A small image classifier, trained from scratch: widths [96, 192, 384], 24607 training examples.
Rows from block 3, named by matrix and row number. Each number is 500 + 40 x the weight over its row's rms, rounded and kept within 0 to 999. All counts start at 0. Numbers have three digits each. After the name is the row's rms in percent of the matrix's.
# c3: 3x3 conv (model.blocks.3.c3.weight, 192x192x3x3), inputs 156-168, a 3x3 kernel for each
c3.72 088:527503453515505504544505501482454467556462549509535552473510515517508458555533534485486492513511535541505485546507549512486506534500484462489522430527577523560510499507503461498546470507508431437486500527439508518466493489499500460511494405486451481504550547481535522555512504480501463496456504496502515516483474529488484482460457522460505512483446478
c3.73 095:430503490482473379498536513451421422508542475488505449424474436476487448499506493538544498522514482479447472444475462515513461444426455462415444482478462555518470570520483441465474520550522468546498497479439534560505528487443562489484536546549467456471506541498525552502454495562480503510487543525458434478482505486497546486486510452508422504559518548
c3.74 109:534490531515520518585510520506466488504465472532557547505492565510521546549562539511507548498509501537530532453489573515517476475491480486478495443508493504521539472486472500450532445514520414477480468453526467533479505498462447439416434521489463465490493526523535540516488458370530449430533428474497445501501487450482486501482519557524483543521482510
c3.75 111:554546526524513534393441467476458483505506485512493547486496557528536520517506434410475404459516526470489513479489578424478496563454460475508515498496518484426434516456467469429524469475502522528461507467489501521516497431517598502539485458477467452512453479437547530524577522504500499583460472492497499530467543553475483548502500466562498528507442500
c3.76 103:553493491425474453529423538434540474537512510438466394534541538439493488451440521498527553559524539511545482476488464516509558472427403472559532526519494538477466458519484498524527486507468515447468539535441478477457523494531535490535457468477484514489540504524533516433504486539394545503522550537494501444560521487418431401525506503466438527498530505
c3.77 100:426488502451499459467492552501567557484460461493491521500481505501498462470516514470559531450453487589560516527520441496512572544492487490514486526482479509456494485495434491456481490475469468542510503440514494439502405507504505518499445500449484436449496466500484449465470508452489529473493501536543515470477484517481403453426533474492558507637524524
c3.78 080:515504461568547498612484501455509512542532515522534522512554548491499512555563536510468495512509506469505496466549590532496475521528489472494497529530500478518502493509451419447472479557558517489463489502513505492489519542436462442435554524454532534571520511485547557547462476498531502543543472554474483461487481484521524525472524530457473599484522527
c3.79 096:500482485467517459459484492443529473494504532473468450505487471493486457449466523546516511536501482476508480507464492569445536502467539453453456472492450472461457425508488553512563520529500534463541481505485486517498507483538558462541550414493470455539483511561416537479565542543472577475553506439484489508495506517488511506491477428551504401575480478
c3.80 095:400440489435467513459472534474475523531480476514489504522509476466481427480497492510531569522512519488536519520432424481493497503492507492473529449467492479470516450381479511477506491533486474495467521520498491460499463438509557468458531495536527530494518531528465513504422455528467491559520505491463442520545496539499486460542568585504535562481489526
c3.81 113:503508469509519494544543502500497548427517545509499479571514495524513517425416514511471479463527472436479477528541499503506542478541530472529583498462450556547553571509515515449470473533447493526564502532493435422438627561556516436453480495525497518477443483518478541532466483529494488536568501447524521489515469544546564517520515530482544470509443536
c3.82 095:472495474533499415503476484479524507449484518531522510496529489548476501476513506474495485472517467477576490519479510429469526474498452495519505415498434574491540545535442540504510470486521401466515502499555477550501546506493540499395450516474505505527529506558499548497513575482433582395517479529509491506476471517528477531426433453534521427497573441
c3.83 099:460474462442444488444487500507539479496465488544545527514530546475470510513476504486525579484471568544554501474545456460529467513529498495488472527541472543500485497516530481480472467481406555508536439444533461437519537492574557543537533501501523505452479487459541485508474524534531519518476555479525503487489548479521524530529466526539494487482485455
c3.84 106:582512459578463517472437477460488476510483493481427462535522410539443428494571520552526521525499465528493506525491487524497499521486506522531527527507527427476495497416490450449384476533501499546397578486387494503540536562531475472485457503454540537472475521479445479502514484498590539523450465466484489492429483450481474474474507520457422497486509545
c3.85 098:425464455531522479522440441510593549534505400491527532513482501485503512488548534494476460515437440485494487567528532534529537558538539528514465535467511511523469524508494481532508555555530488529528505502515424520533504567474462491577570501498492495458506518471513528514406513505506444499520474453546496550445483507592548550574519477477476515473446464
c3.86 085:510475454533466418483484496512493521450541518508489503458428413467488507523561544517512489474520477518535558426505495432524526475541463555502532461483502525510595540476551514523526500536430498422477503505429597562550511492466498452500476487572528515453452467495463490517504469525533523481533509522517460504493541530534534513463384487483495502589607489
c3.87 093:456516536386461455466460462462502504526517530539545507536512531488503471503538507516438476519490463501539555533478513493541572509514486577531547510495523446512470443515516567542463504525459528464530518550494406490539482472518497471484532494602500542443489549519488518487547484582459476498531503480528549527482499494542540460533531557493437477429409544
c3.88 100:479504506539486451500542520540472427452521494532489523491429458502515507518493555488534486450499468465441448497446449481515463479453472499498460480522529558484561527530528466483574523447463468489496525469482495499417553449528478450454494520532492473466456495486547535552467555473470535564500575525558529481484541488544532485453498496544422471476487560
c3.89 106:419506491515542540484446480426487506470515559475463492491471442526509489502528491472462453390467404468454449487515508553510445490490419396471531556514478455448435548530470467496506527443452481527471525518442457502545498490480479460531482560425488473475514450484545514482413471490438576505539403509488454509536502559499430481580464522508471472494516516
c3.90 095:492589495464539539545479487478483509505453527528511453511493478457511407528458534454494501479479494431451497488479508458448517475522515553513550539463566575577500462432484531556485413513454483443517448566525510428571434478584537490507490448509476516520538470538507508531560527494433469481515541487527496519507402471475517453444489414490509476515435513
c3.91 103:497384472537425512456498598558476536497484498523498586462560446476500436534562520504527483532522542554496518507492508446455508519471481494430501509509576569540527492544471503569490526575458541454453492491523539531577447507500535471452515469406508486462487511479545513534495422530522445530423506509514461541486473463468472495430488457460520498585407538
c3.92 107:432505568474485522429502496479515499523503481489473489493561523540499481456538418493520502460515478504493517521506490452492463525489450580536490522493505550510501498471527476457463421564439495530550535527519369448498517415518498501480490516506533481493516503458477444503414545464475489491508448521503481528503464514485541466468463482494502508573358623
c3.93 110:398456540545450516566422580451520470481493518474471496474536411542526524480462503496491456496468469538504457484498526488495547503491505492549523474503468440422435530518528478539514567529441443497471517559448506524469463544474566518514492467394519544512485495467470526476510477487504445478485373477488501462517492500508488480576503555473506516392498466
c3.94 084:485541419488493496587562532477496550522496486544529535476497467483454506550544575426502526466444479526523529517416502428479502530558518521558487470438486499559532484536546561476429432459454417461532520514524519509551514527467444425411510481524454515463530477502491483530524468400433511459554533507619589563430463489562545511482476481486494528508503561
c3.95 074:458457507470517504486493384513519532543494523526518493509532523512509530479556480515541524467509516525522482506562430528545505496494484517506513485581536467483507503513462461457500517464541509469476569463517491509451438421501511517533500558590525478476519490462501496459486529475479596562516513462527578486540502525548488532551495561509540537511492580
c3.96 098:416463459538502509430505483561546536484510463525485518430506512491510483451568519491480445475512492431441434486530497507537483498501493450470458548524540525488520440493468521558536564534546513537557523564503482465496487531490499501563484569503400483436475472437527489510519487450538480496507527467488524510515505473507465504493458522504507490512507491
c3.97 099:463449547508513547522464542460496487541512495486524510450466414458509472489484562475481438473487456526551517529464451569490441533516503430452460559503529518504546520440438445498519491466504438445413421489497499578524464524468453458445486526493395447415526522507504494481520493513524505519423434496481465452517518458522475468490592574434509438435527442
c3.98 083:534476559559510459551516472521487499544489471485474505524552504543530479468503491505495508469465457505509554578450517497514479561523436510526467509503514539463553420499457529459518418471473463441509527502510566520513482421491569536490419462524529524481478475489485459459492504521501527474501521473540514518537556464508547517435514552509466617550574508
c3.99 105:500533501470517559429541539486481540499516582508487424520551514464519524552572593464525492460473471545515505456509513470490485487493503421439544462484472570542495532595522493487421437464502570540526522540529435486480506555509524473529465493533490458488483551509541509539459430526453475543467528549516538533541504509464499493458514538523497551541427501
c3.100 106:503565525453531514506439501465466548467477515473573497472528567525529452479463502433467479471520476448515408464542469460495463540606410480526624440485563512508450505474477549490502561516485387414475506515484482459484512527535520476446451445535482464472518518550524478410557515519441471451459504614471497528517455494544569560563435486543429479479426531
c3.101 109:429513535442502567511523567502516475543493475525510397523428472478472492589509449494569583454514496478527470533414467508497479526545460492544494534523482423535499443490479556413475536462459424491511526527520496451443459530553477533484487537520529454464499452463509554492462475428500490499469498532483504477508502507510444457508502487494484484483486536
c3.102 096:497460506493476479521544586486454526515490558515442456535552502512502486532512559504509533434492449473532504530568587510448473504529439403407533486482511480496531425521448477466449538489479494533465460480469507515540510536528500469452517456494458517485547507577381433432453435548509438446606566525529495511522523581481458464536507488488517412557534544
c3.103 108:479444501541492518546467486466466425477477456486488534526486521509472532473508471477522506482521514564495447542535480490467410528506501424511419476451540510490521579432474433467544525449588455500493471496505421465488544487484425499551483535455495488508463499492568583569497482553502500460463427510527483426502523466502507575422521543460534483462520384
c3.104 111:441500539448503547491531516506519501549518476495492511489509513509498513527476562518491438499518512507495509606468489557489496502511516430463455510490560481446515493505500479465478523488488451508526445521462445581523506463467501487524536506533477486448541508499565498532468443473489527499435497454455486463539482446523497496510511498534521461486546430
c3.105 078:468458565454463507489483528505493469507482512486493504495505436538483434539526517442483469482531509518512477517532509523498443504529443511496573446502592546551542492521468514494500500478510480438407436482494526525559501511600514541589423415488480486422496527510507518520557506616497458508555528562491496489490508508453479489454453438460548471682445524
c3.106 098:467486513551494490511492558544517474589461549564494487481532535471536476512435552493486502447498491463467501538487524478466486483465458474530472544508531544509498501494408453476397511452456505522531491501420462514504438498478491501544545489410456517471533525539550484533511485496602420565518510519509511461591483476494503446428472460441516523587506539
c3.107 084:538501476491537459450494474476490516524472513483515515491514543569510517493495493453487468495526481471503490485477558542485594461571558484477482557482501445518469515430495477418444547430517405522463426511485494537431539515543521467532522450552435459479558522565510548520515495540507531456455521533526529521550529570552572576522504458493526501586555508
c3.108 085:486509524431474507391503576484479479443501492492451489519491572508499513503555487536485492491486505544503509482475501505480505453474464534538533476488527390388487449472409529544436621595475475519478499570562511500511453449475462469495493553542499462457524555510529565552540580538521471460413479535461486474504519430453470446526467499461453543498374448
c3.109 093:443502492448503554511531501508492504556522519523506471451425445449490446496507521491446452504461488513471487499469524477459482527540569550556505495472482468527527467507494513559461533522533480429437547559584454492511464482528475538489493542567571532522448420439544524528540496456498505443510502470542575519459530506521510486439454416546495512533535533
c3.110 105:483462513424519486510459492536516481549537486509525485450449448449487468511492460542482472513528466479453475514472457541522447521540476574497448484488427473509471451527474511539508438529470489517525492473505552488559456454507528523517435463506529510484513508514429454444469444415470531449543546469419454499510550488468514523486518583480492495541499540
c3.111 103:510507461437517500534467481452446441513502492491525524437497500513445476550499492442467484509447493562566545406472505479422514515437487498427489458546453412577528486537496530529492496502482445481465438507564486529463480543472482473447476474552433440461426467500532523490551447469521509440450517516495519533466499500470495488515468533537467474420542449
c3.112 109:486584480413495549500477462421432484510501544548524471456479501493525417539503548435476467510477472528459455486506510513473469488567464446487499528457490571556490532451509517507553495445490519538476402530515460424479485462501449490490496502527473520485558515507568503451507521461427487538523513583513528506495410472504533468526508462540477522566407526
c3.113 101:463436467437509449470562495455528488495517521552510551516475449497467541533516518525521504422504534449463528479510425416528524464500517463483446460469484541508554537502534504417520525500472475455490515545472378543455522469567561504525466506490502462447503496543538510540440526481487505455482556434559557543456537481527457452510398463499484424478484514
c3.114 110:485525448475491507512474490571545506475530491469491513450465566572516555529541468499495523478508573452503529530431463529530514493549520534556507460486502407448453524428481553506570545526522483576457555526465538487495443509463506555571531483546542548559527484453505523486449455476476478548486469497576500515583541533472458490403497557460448495580522507
c3.115 091:508523548578479532507535520533493447564523549493484544486471525468487464490533524473453476495497513491493492500495521525455454464449567514515454533547585466482525478467531420474535511489496525526548459439482481521493519494530428410533454468505497452472458533502445487471494489546566507533483442485515544471547486455535512544495473588405465535477485536
c3.116 103:529507480525462450561559492503555533508498536521541489602551555473532517475492488544550591508460519466560575564518511521581548437474460489513526516492492518545513508544507562549489449476509566613530465480537458512471542536517515585495478549493476537514456453506482558509512527456546504472605471480560545500551540528502519491441479536491484430494446476
c3.117 095:478510519406524551479487488437465491533575519487499422524519475520503512502489533484479497497525456494462476508510505523453488505516481524509592510522561424425460449478508462502466490462487511485489479486483514491510457513533379463432532458499507559506540465561481484444467479446440515462522453500478468523514540559455498472533539442499437428576465472
c3.118 104:439557514435443483492454524499473438550530492495499484506530460541569557534514514502524514492496450470493506471477472525501533427483433475482466420460480522482511573507536534546495510563433512557545514508472521510505496529559454501557509555581427386386554574531474467456498540522432454494532488487495457476503479476481536482534493480505498500535526521
c3.119 095:543453504508489443514545487538481462553506483512542531526459550466459525515472445493494462477512495557531571476566514496505530527505390482425442486467469509560509507475527482437477447493481490461478529560524549543566503288525487413456452396508458479537463436530496476460520541439524526413433462482510492490529529429456492466464534484487513542449466515
c3.120 103:495509521495495496397417502513510507540512550488563535535540485506499496533491554456528512477491475483535497494511407419533543498511530531518510536479487417524527569516575588512480566538503442468556478511455512511530482550469497488366457543543542500487555511495540511509451457524530477501367446408562514488551490521573539526554476558480485474412552449
c3.121 110:486522514539524527485453457578564536548514480520512528501515514505536425525543523525490460462485477485556542508477403516510485505494549553531468518551495483452499510469474511526520540494465553494511561516487536573591462471534584490503479528529512527490495509455496469481504477545542533542420478512508542483506519502550488554429446549453491464418557468
c3.122 095:486481499506481506473469442520475538569501506497496556483543516550526513437478444488413460522525511515494543519475494523520473542493438526481400500465509499538534486486534459492480474422543476478570499466504501542523473373518506532529449421500550557538487504497516489517470511507517517494444462461476455503526513461503467486458495520495511534419460575
c3.123 121:569520493536446497479537538587487529517543551548517451483551465498500535526521537510499453509444468534473467453470512496503482474388502562502519545524501553481452432485444422474458488448517496518461501460473530609497481533494513537424433473405526574506538524558540516503560372548531447572530542491454462563521488551466478511464458479501484518494529495
c3.124 102:462467517376510458488515430499489479571561536515514500484516546500486521545481543517527452514485483466485475495547477517566546503571533459443493557438467547556532566454569526504457518504491364534433438498467396559460498464453598553497558516493526488476555463473582512515538468516447481557493504485496493446584520498538559540592549434521545570472549546
c3.125 096:423546540443497454453449434514530487509515476466474491482518517464508469512574490514478508527498411469512462529493470525523502492517546535549496517540467507428441473451369491461493497558584525532465484515469480535515420504463463431492420444530462500452493537483516521457465503538541503582511455509441465465489511534507514510559458553469490513456527511
c3.126 088:423557469487495542493454446546539542511524507508507509550536459517497489607532487547494544503545581560572550519484497518491488508532545455504492490525494457457484469508496498521530537488526530573483517571591453572547484550424480582539506504537468547530477510458488454445522495487456474502379471492482555525534539475505487471585410510455475492403537544
c3.127 096:392454469513523440541522466558568465523501607534548569471504446576575554572469495510466436457507497417492483549530475557497453547544541501507515534461547383475475523478478510490521524501538504522549471538446478526472577515530539499526577472500519478469562474546436487479541536557490512500466487454528533525572479475479506507493481524418524550470435522
c3.128 100:414516432577559386472510431505475509553478568524494527463507450519549539545464510488509482494485552483467524531432445448502529436528536469471532550528511475516539489510474394486482474457434484514547501565466475572472530550535530489523539528490484510561502491499556444569503494488545479500426553477515505494525481513561525541462517482495538538446548596
c3.129 100:531480474429463505544484466444482471529513496510540548468477496527516512557559574491529488545498472488528483512513497548478477541519505492455465497505506435502468456522459494465525562560571411458423541521497544520543532498505457435541534504460476452434520529530474512503517518522494495484519518426458524569507506519483491499574507484516461471507513499
c3.130 088:506441503549506541427479489461525511475494505419392449494457522520506549527499552419430451458445516483511443501499536485533477508565513467429456489482507479439428538550518526497571605554600514461461524450524528537524443500432504548525442421405474493495490492474488469466395523437553516538418403453523553557482524462542485530463557435509536450586488500
c3.131 115:562539546408457533491530471495466446554559496509511473486473447485511537462490471492454448543516500489511466564513469546509464533513457561567508504457487530502515449498481484509497437495511488450528583521543480459423456442477487485512393454481509483469477523520503477450535512549505524476539539477498496457547548454518548506522537516484524550434509437
c3.132 099:463442443550483515506532498521521460505490488544542506509493487513503512556546527490462418447492534529593590529537537498510491509465511491527523511528543466513512528499535549514496535527475495519466481506542525509545495566500435501548567527466502469457520521474515490484474533550505498497462497504520536503531505478533497495523493484482461492551459531
c3.133 107:403535595438536551522463529497476415555528491473498499461436439537487480544584558533502516512512494460489411502485427543482508530558549553542457581518458452501516511474449521504422446528537541564545537531509539501525548456535495507549467482539528508462551519446499497476487572542417500517486484457486498410536505450511517491540529600549508544521460551
c3.134 105:444418401512475462547511442480503512509514507513488513517478503522524526494505537454454481540518514573579547520503578519527532501516532413433522514534511466418426464512518497485550521473528536489500496513504520549524449486534488451502456501472437470506490517542524483509457404472500478470511452436503532568487498511498521538501454509482504535555518564
c3.135 106:480500467598480507507423550486495474451477501477471496452464417491493513501531507498540490464493511478479478496484524412520481438578548445521473530523509413467464585517523464516481585540408453491490549488461547489469481509541501533526465454508470464492519485521495528533518568436562502473480430465519506543526511543499537511545506499578508502505555466
c3.136 093:460560524454491594505494499530495478522518483522531502494542547519570495485479523485470462542563512462533556532521609566541483532585514557561530492538551499463460464524463468517465539575492435451372533534491497487479408446399449449485538481470456439498544549491541531527512534452440421536487404477486519495507477501509473458543533483520471514479549527
c3.137 106:559539557534480494503492464442499463481475535475445505527533437525565501492566593485491481531474485498515540453421459476501494489467496517593574475476513538469501577512526489544573532468548469528528509512521474465401566596551588546569446503511531475504503565562475480522561612629494459472535454447499495524479485512510453469492521542513516584512478475
c3.138 107:467480511530454493468466483496501496545533512570568516466506514497498487532502459512474461541507557572563488517540549532525507530547599494482494553529525555552482505522541409487429535488445496450454561535553484541435461428466507542529498533534445486492511511468575492512516515437537471476411502456533572524536574485549539528469500482532489553460483519
c3.139 088:530477482546531505466434470411526550538534513409486451560519483442504523557550538458516545498516533526527533452546510452497442525558522417479557544520499434473469477478476470510510562552553521501480493517429532515557483536525490471520473504506534552519526486510518537525487492433496472528391481453460465488494563533484570541536570483506432443606511554
c3.140 118:447503469473483460455556568500492480439454467437454467441429487479507436537481516514503523514463457450400411460464476484485516467462526515506466442463481401404414492480515502541547474538467472513502519558548511512498471494486486483507532521582500516481462463468448460454462454519502495480481540566488525521506514483478427488516453580519503519458454432
c3.141 102:378524529362449485466559524518516447558547502542526489541481489493486464483481484488482521537488430518482475506479487531515526489528492464415458430459444540546528520570550515475498588578531555569501480487475450524491539537529452540541459577572469462412497501462582524511524472556475474546508511499518518486501494501518548521515514501473460490458466450
c3.142 103:393424531520456528471560511476522427551506483514533452516472512526550529524531588462540442481503486491489460515522402502537529433529537481465506561499457470532501523529548473541544464498549514477539476481499534504490563497552496496547426398531521455485517514492543601486483562562470529509504483522498444422532453440498548468478500517516475555498475525
c3.143 075:401544512547478457604532455481532461518477490480442485518510479563548492442494452540522544497483536526503526513504498533520522488488508461537536524568472494449502521483475505522530396475511506560528494535510455456443483475545542582582398425447543520542487494472505509511504549507498525546478486407503507528528498467476444505542511519460509588447494559
c3.144 091:498463525498532484468513534531533499546534486545547520524464528528530541522493496512492452501535480478580544518495509485491555509524474491467458484504511498553527575467478560484498548478403441429411466495445484539506539406535490476460414569467524503569509487528527482542483547510488541444424475473501533532541590505531510550485568472431498466453533469
c3.145 105:566498474469425437426517434516479548517555515530515493449576465451468460479519507520493437599508513541454446441467494482469517547452447567519484492499480554554490455526552485549515504523581503435537493472428532553491572516498451464498478480497499523464506459489565493513539490504514497531478530522465413487475515560498526556461502621491486510456533452
c3.146 082:440504538470510508456432436531507527502515530519541546521485546516523518539546520490502518435487503513506460493478548497509528566550551491479523482472501508486442480494478487439484488557523473451417472401432530449434486574443430476457447481474523469551543536526486516534512555456491479509435457490566539469524520521580534530562618445540498522570545438
c3.147 103:509515464510519489504500419509508498485524482554464514512485497588486472498492458509512548470494463534543521508498481495547491492530497435443559442468493522416443533490516535487593544506606506529463517446458546511520463495534511486616484479523496469525518515482448450476552501439588543530546502417524523495498539525547443471453511448560525558545550518
c3.148 106:521552493552479466570541450540527515471510537495483512518504577518499551556524528586530493492491520559528506479455520440478539473496475535482551458508524453540538501518488533577479500427516465472511489469544482470481503532476568534496507432470530526537497483549524543555541508457493536451502474487564519548530541533493511506465463450501487444488489532
c3.149 087:394557495566560494500444469497473466511505511538514510517510464558496487528488527562545557480520503485516466555491512570517479533521435376452563480419426480519492528509460477486443489527496439594496472506459551514520488564409528567491540474437448489498469473536512515509541479551514491489475491410575505517489505494530486463486455464451490527473504538
c3.150 126:556493493545530553493490498512558535532489466514497494522531518510503531545504524476478488515518476490478492484533553531476519541457491442471498512475415445514511524475497504541571474484499538505461534519555627528479552511459526521475540523555438474514513476485453425360502519595505512501524531526518508538491539541445483513479465478545491403556482504
c3.151 089:544479510491456492545510413569538574548540502526553538541554525560513529523493493507449433535504475530524496557572560507506536461501473539539482477451445443447433516556487503505470506405458496428534463434492558547532477468462476432400482462465539548542523541547524503503515551546511517494484464481494534555527558532528558517459488544449568465478464530
c3.152 089:501524518543490474484454438546525526468512516493525515536595500522511471478504520466434380559528495504490498480474466476444500489493519503528506548555522476473441554487579529574491471478506519465548507446496433465493465418536536509504520525538534546522538527481483522494529517412494540548434493420528542508505515523503554510478435523515442480519513487
c3.153 104:498480519525509476481455473513542527499482504511469477523520492458457424521541537505517499492464430545552462509532507490500522477465493539504517585520522417377442489477460485446521504525574451509526503496454494505474501544487484537510515518490393438444479477472519459506474455451559531566498448475502496473515516572433455515513506418490507496558543478
c3.154 082:525512471549508474477413464491557551536511506541524527534512538505486511538561540458497507500490496550484452521506548516526507554513530486533563498497494427442444510473527422497534529639557517485463465418451487524481516486450453457501547468433497477536518551495521536526519499501496478536525477528522545489500501535539539542457483487416411579488461489
c3.155 099:409551545489480490525465471499531526529508501474560518579567537494516461501476488482473445474480461508516537531539485467436423493499486449520425525512533500434493592471481505471509424459473544543570487488523514527508506489448533491483461492530556499488518544477439436456453508527546498580550477550483512442478454473474542471529445516564517543472450533
c3.156 105:419440441450496499535363427559519533538497540492582557513520523554540615546538528469450475507498519461512491474519498494484483557571472533503584451496578468526552489524480529455445485529517422427449475518508522498487546536589476493514531436555492548536481437558500547554490473451458481423463484501478549563528497461539535545511502462422459474427432511
c3.157 097:517555499532515548509480478458396448465521521411465466436483539552518539504504484460443486514536513475501547457469529520492474546542581472461471470540555467433436514469469492535584537560524478527499505504487544538562467503450449514561468461447429448515474524396454478497534452456528523575454486386556480441485539519523532556523448576514479531487474517
c3.158 113:490527480531501432578517536486519452464500555500501440505454487530527479489437435532536563481497466506563513519423459491527524475524476473556583437510527503477407475470516539494481520493457539493503539524491503496460415467549582504520513437434511549514433515508455500462546463500539482530495394534476484486492526574495474474478459535453514430540511506
c3.159 093:470522466525497473517511419500482568564507573540534547456443413491487477501429506531472492487491452486498478477457425513476489549506540430484514510458479489429451465441488434459517477535492510513492473489497530493526585510519548474489534475491474458475482493516416405384492529554566539486496536472469510534527481607569538543551533486503522432550546554
c3.160 088:497481504483529524522482479500510488482514505521497455540507530556485516521528536477497480521485517526488539439467428440502461470403413523469470472524549436432436468509474542450514481527533512518547539519517511411459509500461604523562530478516487443458498505481515543547569473507498569479417526370509485467539518484523486448483446432564487514489475522
c3.161 106:462476458457560530465508581500485494464496474497481545484589540509453470478380414473432401445511501510508562510523567527479499555483534464371459441502492476483466520532520553459485500561482548524501512491463545474546424533471477507500467515504535461486550505441526494471503458445482513537432587530507501496532530526446447540509520499498478542510518503
c3.162 101:524414466524446522447404526578524547488509521540531583429475468491527473495495496556514462493475526585512498446493444478452549503506542545507523520498503473443429456548509382462429495487453528494532494470511474515501517529515547524613536460463495510521491488481503449446558478516558500526404473502488524523509534541524512539485462439548519578487442485
c3.163 104:579535482484498502401466455456463467512556519500476495488529495550497436549514569500499440499512433545522475399556526450523463532446479472528530522487516515473537487471556547487504506467463505462444475478425529501466536489516570446453454486415540548454502521434503440522557469509525537545412492409462478476515510497506448475528483473594492466493491491
c3.164 108:503539479515457456535486460554516516539541492449436518471481452519530518509484512458451415484496479502530594519445448477462510497453491494533485568523545516523498494429561421532527407496511474502431488483463508476563442460471407513471461467497553563557522481496464487535498434509522484503539440415471465523544495544475488448489491448496450532468519441
c3.165 087:566524496594547501543484519508517476522506500489521525520527549502508519490492473549518491521529556479492475462461525542480466494499549531526450516514445510499508449570524437459524476538544509494476538460444526474497556572509475487499554557413511483510471501437471480508510538476583488574479441451507514525493468468558525545572527497467484534498482514
c3.166 096:434495493449539520520447430465515503517540561421456494444449481527493502456475453459503536439483434484452505530555513516474520458502442474519512579533549476468519458468486498471450493431458460478532435510490509504516450441509478491470532520449467561478544431541505473521467362398473494453511358510460437455554489541474452483521508453491480454555488549
c3.167 104:462493505468470445436432434565536551493507460503540482522494475556503459550516457503474490511503521505559551522485455471503528477452525470478437491478465567543534521475476516508528552512499582549593508537552469440485488568583545556553492506535486461455445441410537505475511562556594558587494558490522524520526499479485471474516491467495461522516482509
c3.168 094:511382492544477525495449507486498543563494535507539507563526436549494465497489507487446482532480464559532444513508550507495506592498497484488580528490544426397428515549460436466445474477578539429498584523513504543453484525478490487430472511493475482498480494509518501506485491410605488526460420437480531537517556556555513527496567435383482419415520442
c3.169 082:450545487560502497446550490512498505554472516490488538502506541504455433503515474489499491506498504499470471552480500510483462437486499492537461503503553468501484530535485470486467504464494515469578547523535549503475482478493445411436444491536415476508545542514537437508498581444498484507376529446543508489527498501502480461466405463467510505580532482
c3.170 110:515505462440498480483476477462471438528516511550510517491452464490478486523530514560502466549494419517505448492491453462483465506479423465514467497484463516535512484520486448488481450436521508488448603504436514440455495486517467461494519449479449491524485486516511489516459513507514552499496526469431465491413511475515485480518542570478481520418525513
c3.171 092:551506503423516450546523471501464507558539529470457446490521515534518560496507503464417447500470434515488486494491505469515542515470409507474487516515502477516429424497442431477507511539530512477491555514488487491581503429538594505515517399493469550557476477568510472481520475496464536425502418518488476534571520571482507498464526505504491494507421506
c3.172 094:431455493474483496499451510521533495558524507516528509497525527485510495528499521482512514512517498558525507486533510497478527519487523531537506592567533528534476522544505481540530547502481529537543570543480557613574490556534575524555494430423482518473481525450494464440515423495542477480444521497527547513532505502503521532537506561536458565528486525
c3.173 096:498540504564532497534475447505473553524511552487480512445498452497497590462532523503562543459481516470508520458483493518521557458523494503509512523541517487497529489494443452493456529570525384539483487526435482476456498579488469573422500486479496450480524462533505548566528496493483448508453486423519465531511494470508492513516464497518483555525430540
c3.174 078:461541528484506566477430434485501459558504463464536533497537487487466484522490466484469424461493448526557524524506443500507527472475479493424371562537506419485485587535518572560583558541494500546549492515547534553562546487455500452568523559529493419401493516467477500572455515516608519504473498404563502486520503521523543534487502530498478469502484491
c3.175 102:499503471625469488561414440480500518483468483462506512519512461567432473470546572527511442553501443504517472542544476484557474600483484547596483534436488537489511552460530471495527506582525472528507523482452475439484542502489479512521459545477495504523494511527500501470508481520576492515521484432515480535409534577554528507455478567495531474479528467
c3.176 094:500506469567431533580394465578505531542534535517485498493488460570501489509543511487531468542512469513530479505515552468504497507468425522504534517487498570554505478490493443475482486432470463433475562477504526487519487606499522482505468405450535555487509500507551516529531440516470441537510539504543504554501452501519466458443404416494463456484516605
c3.177 112:525443568458480518466562507448479486579512486558519521542564516479518581443413533511465476468502464486474552510504420524474485502447452505509480524450483535539509499497495496495431517457487547560559484518502375500451513459518572508541450533526509534482538569581516469486494495576545483497490491554470508486574489463499508529533590535465468495428438425
c3.178 106:350465556485500412456536379577483406516497455519476533459496465522459486510488468515545498433492504466501522539510477545526585527549570553464511524509476454541548493490446528519465528453458416547528455540461516610428470511540529531509560543520510478502570506493508471518484500453514415477520521424528511474531504455545509522535535462523482545469575582
c3.179 114:489484494450506449455513456507506543570498438474447435469487436467506550541531535453493469459499494404492480504559447539526428512496479542454514568491406478446447571467517559480471571474513459534505454533520451552479509491534418471545489485529467426475553508444443471439483474502471479560485491499519492491532504461570443427561506497453513594415534557
c3.180 097:491548473441513546455562510486548520478496470466492501560492564478511493500461501446469479521497489518544536514512559497528564522511568513543439487489506518485481461503528518453482482503460578578455508520508513586525452546507492452533509500506499508476483517482494531482425481452518465533461459494494537556473496496517502501593441539546529391582488526
c3.181 090:547486474416482476432532535504499472537487512470459446486495451493545569510436534506452499548559531465514578549494480516501552501512558542481479510504535494571560524519445545546493534512504519472393551550522462554576455448571493476519488434529506506449496539519490515515559543589516495549513523430516498533553479494492506462488475509449458608555465526
c3.182 110:521504543467509576380540510524480444527531488472535512454510485498502424515513471499493469488490449474479511509510478487490529477544482516497514483524565508516504541520475534491457588497457538493526473480515470473516524493514582538564404492582453500388538532478541508579480447519488402597465481448543522477515434478476486433504500462494471473501420473
c3.183 109:395434522478543513589553403557547529522531464531505538509543443486506460571548552534528464457455425441480526547521474531540524456570501470535526482502541508512533558509440499503518434512585538464486532510471555493567524476537495518545487497578483450483435464480532496576486575494512509435542508401513521520498506514477510522498496498532489496501532575
c3.184 093:422407537468508553548434546450502486528509501447533518467492451561519528517560449454472441456474424509480414522518519568458527561454475568523625530469498449435524550563446526491513408526541390429503507516451481490397471399483546494536456578423498479510549509517447531411507522429503485454515449499527496493535512516553483544559580467433541436498490471
c3.185 101:554510445584552468489464466501486556517518541493483475581541548519501539547491547506507449476451473519480474610487564530536532472463472495492554505489465481549521557579526494518533566530534450562496514528468520518500552577491473515479482501500489486480481514504545480490473497538558520482471556473533526571543500561549529496496553489439450462464556471
c3.186 067:514575489461448506544506493512509509484527495473513499521458463552511495588609542460480493529508540461551524505526513526525511484576564411499494452521527505493578567464463536537482553533538443480422542528553501495485458491516539552547492553485434467478458497452540560519544571487495544550583564510471464493518513491534495495513417442500452463501397458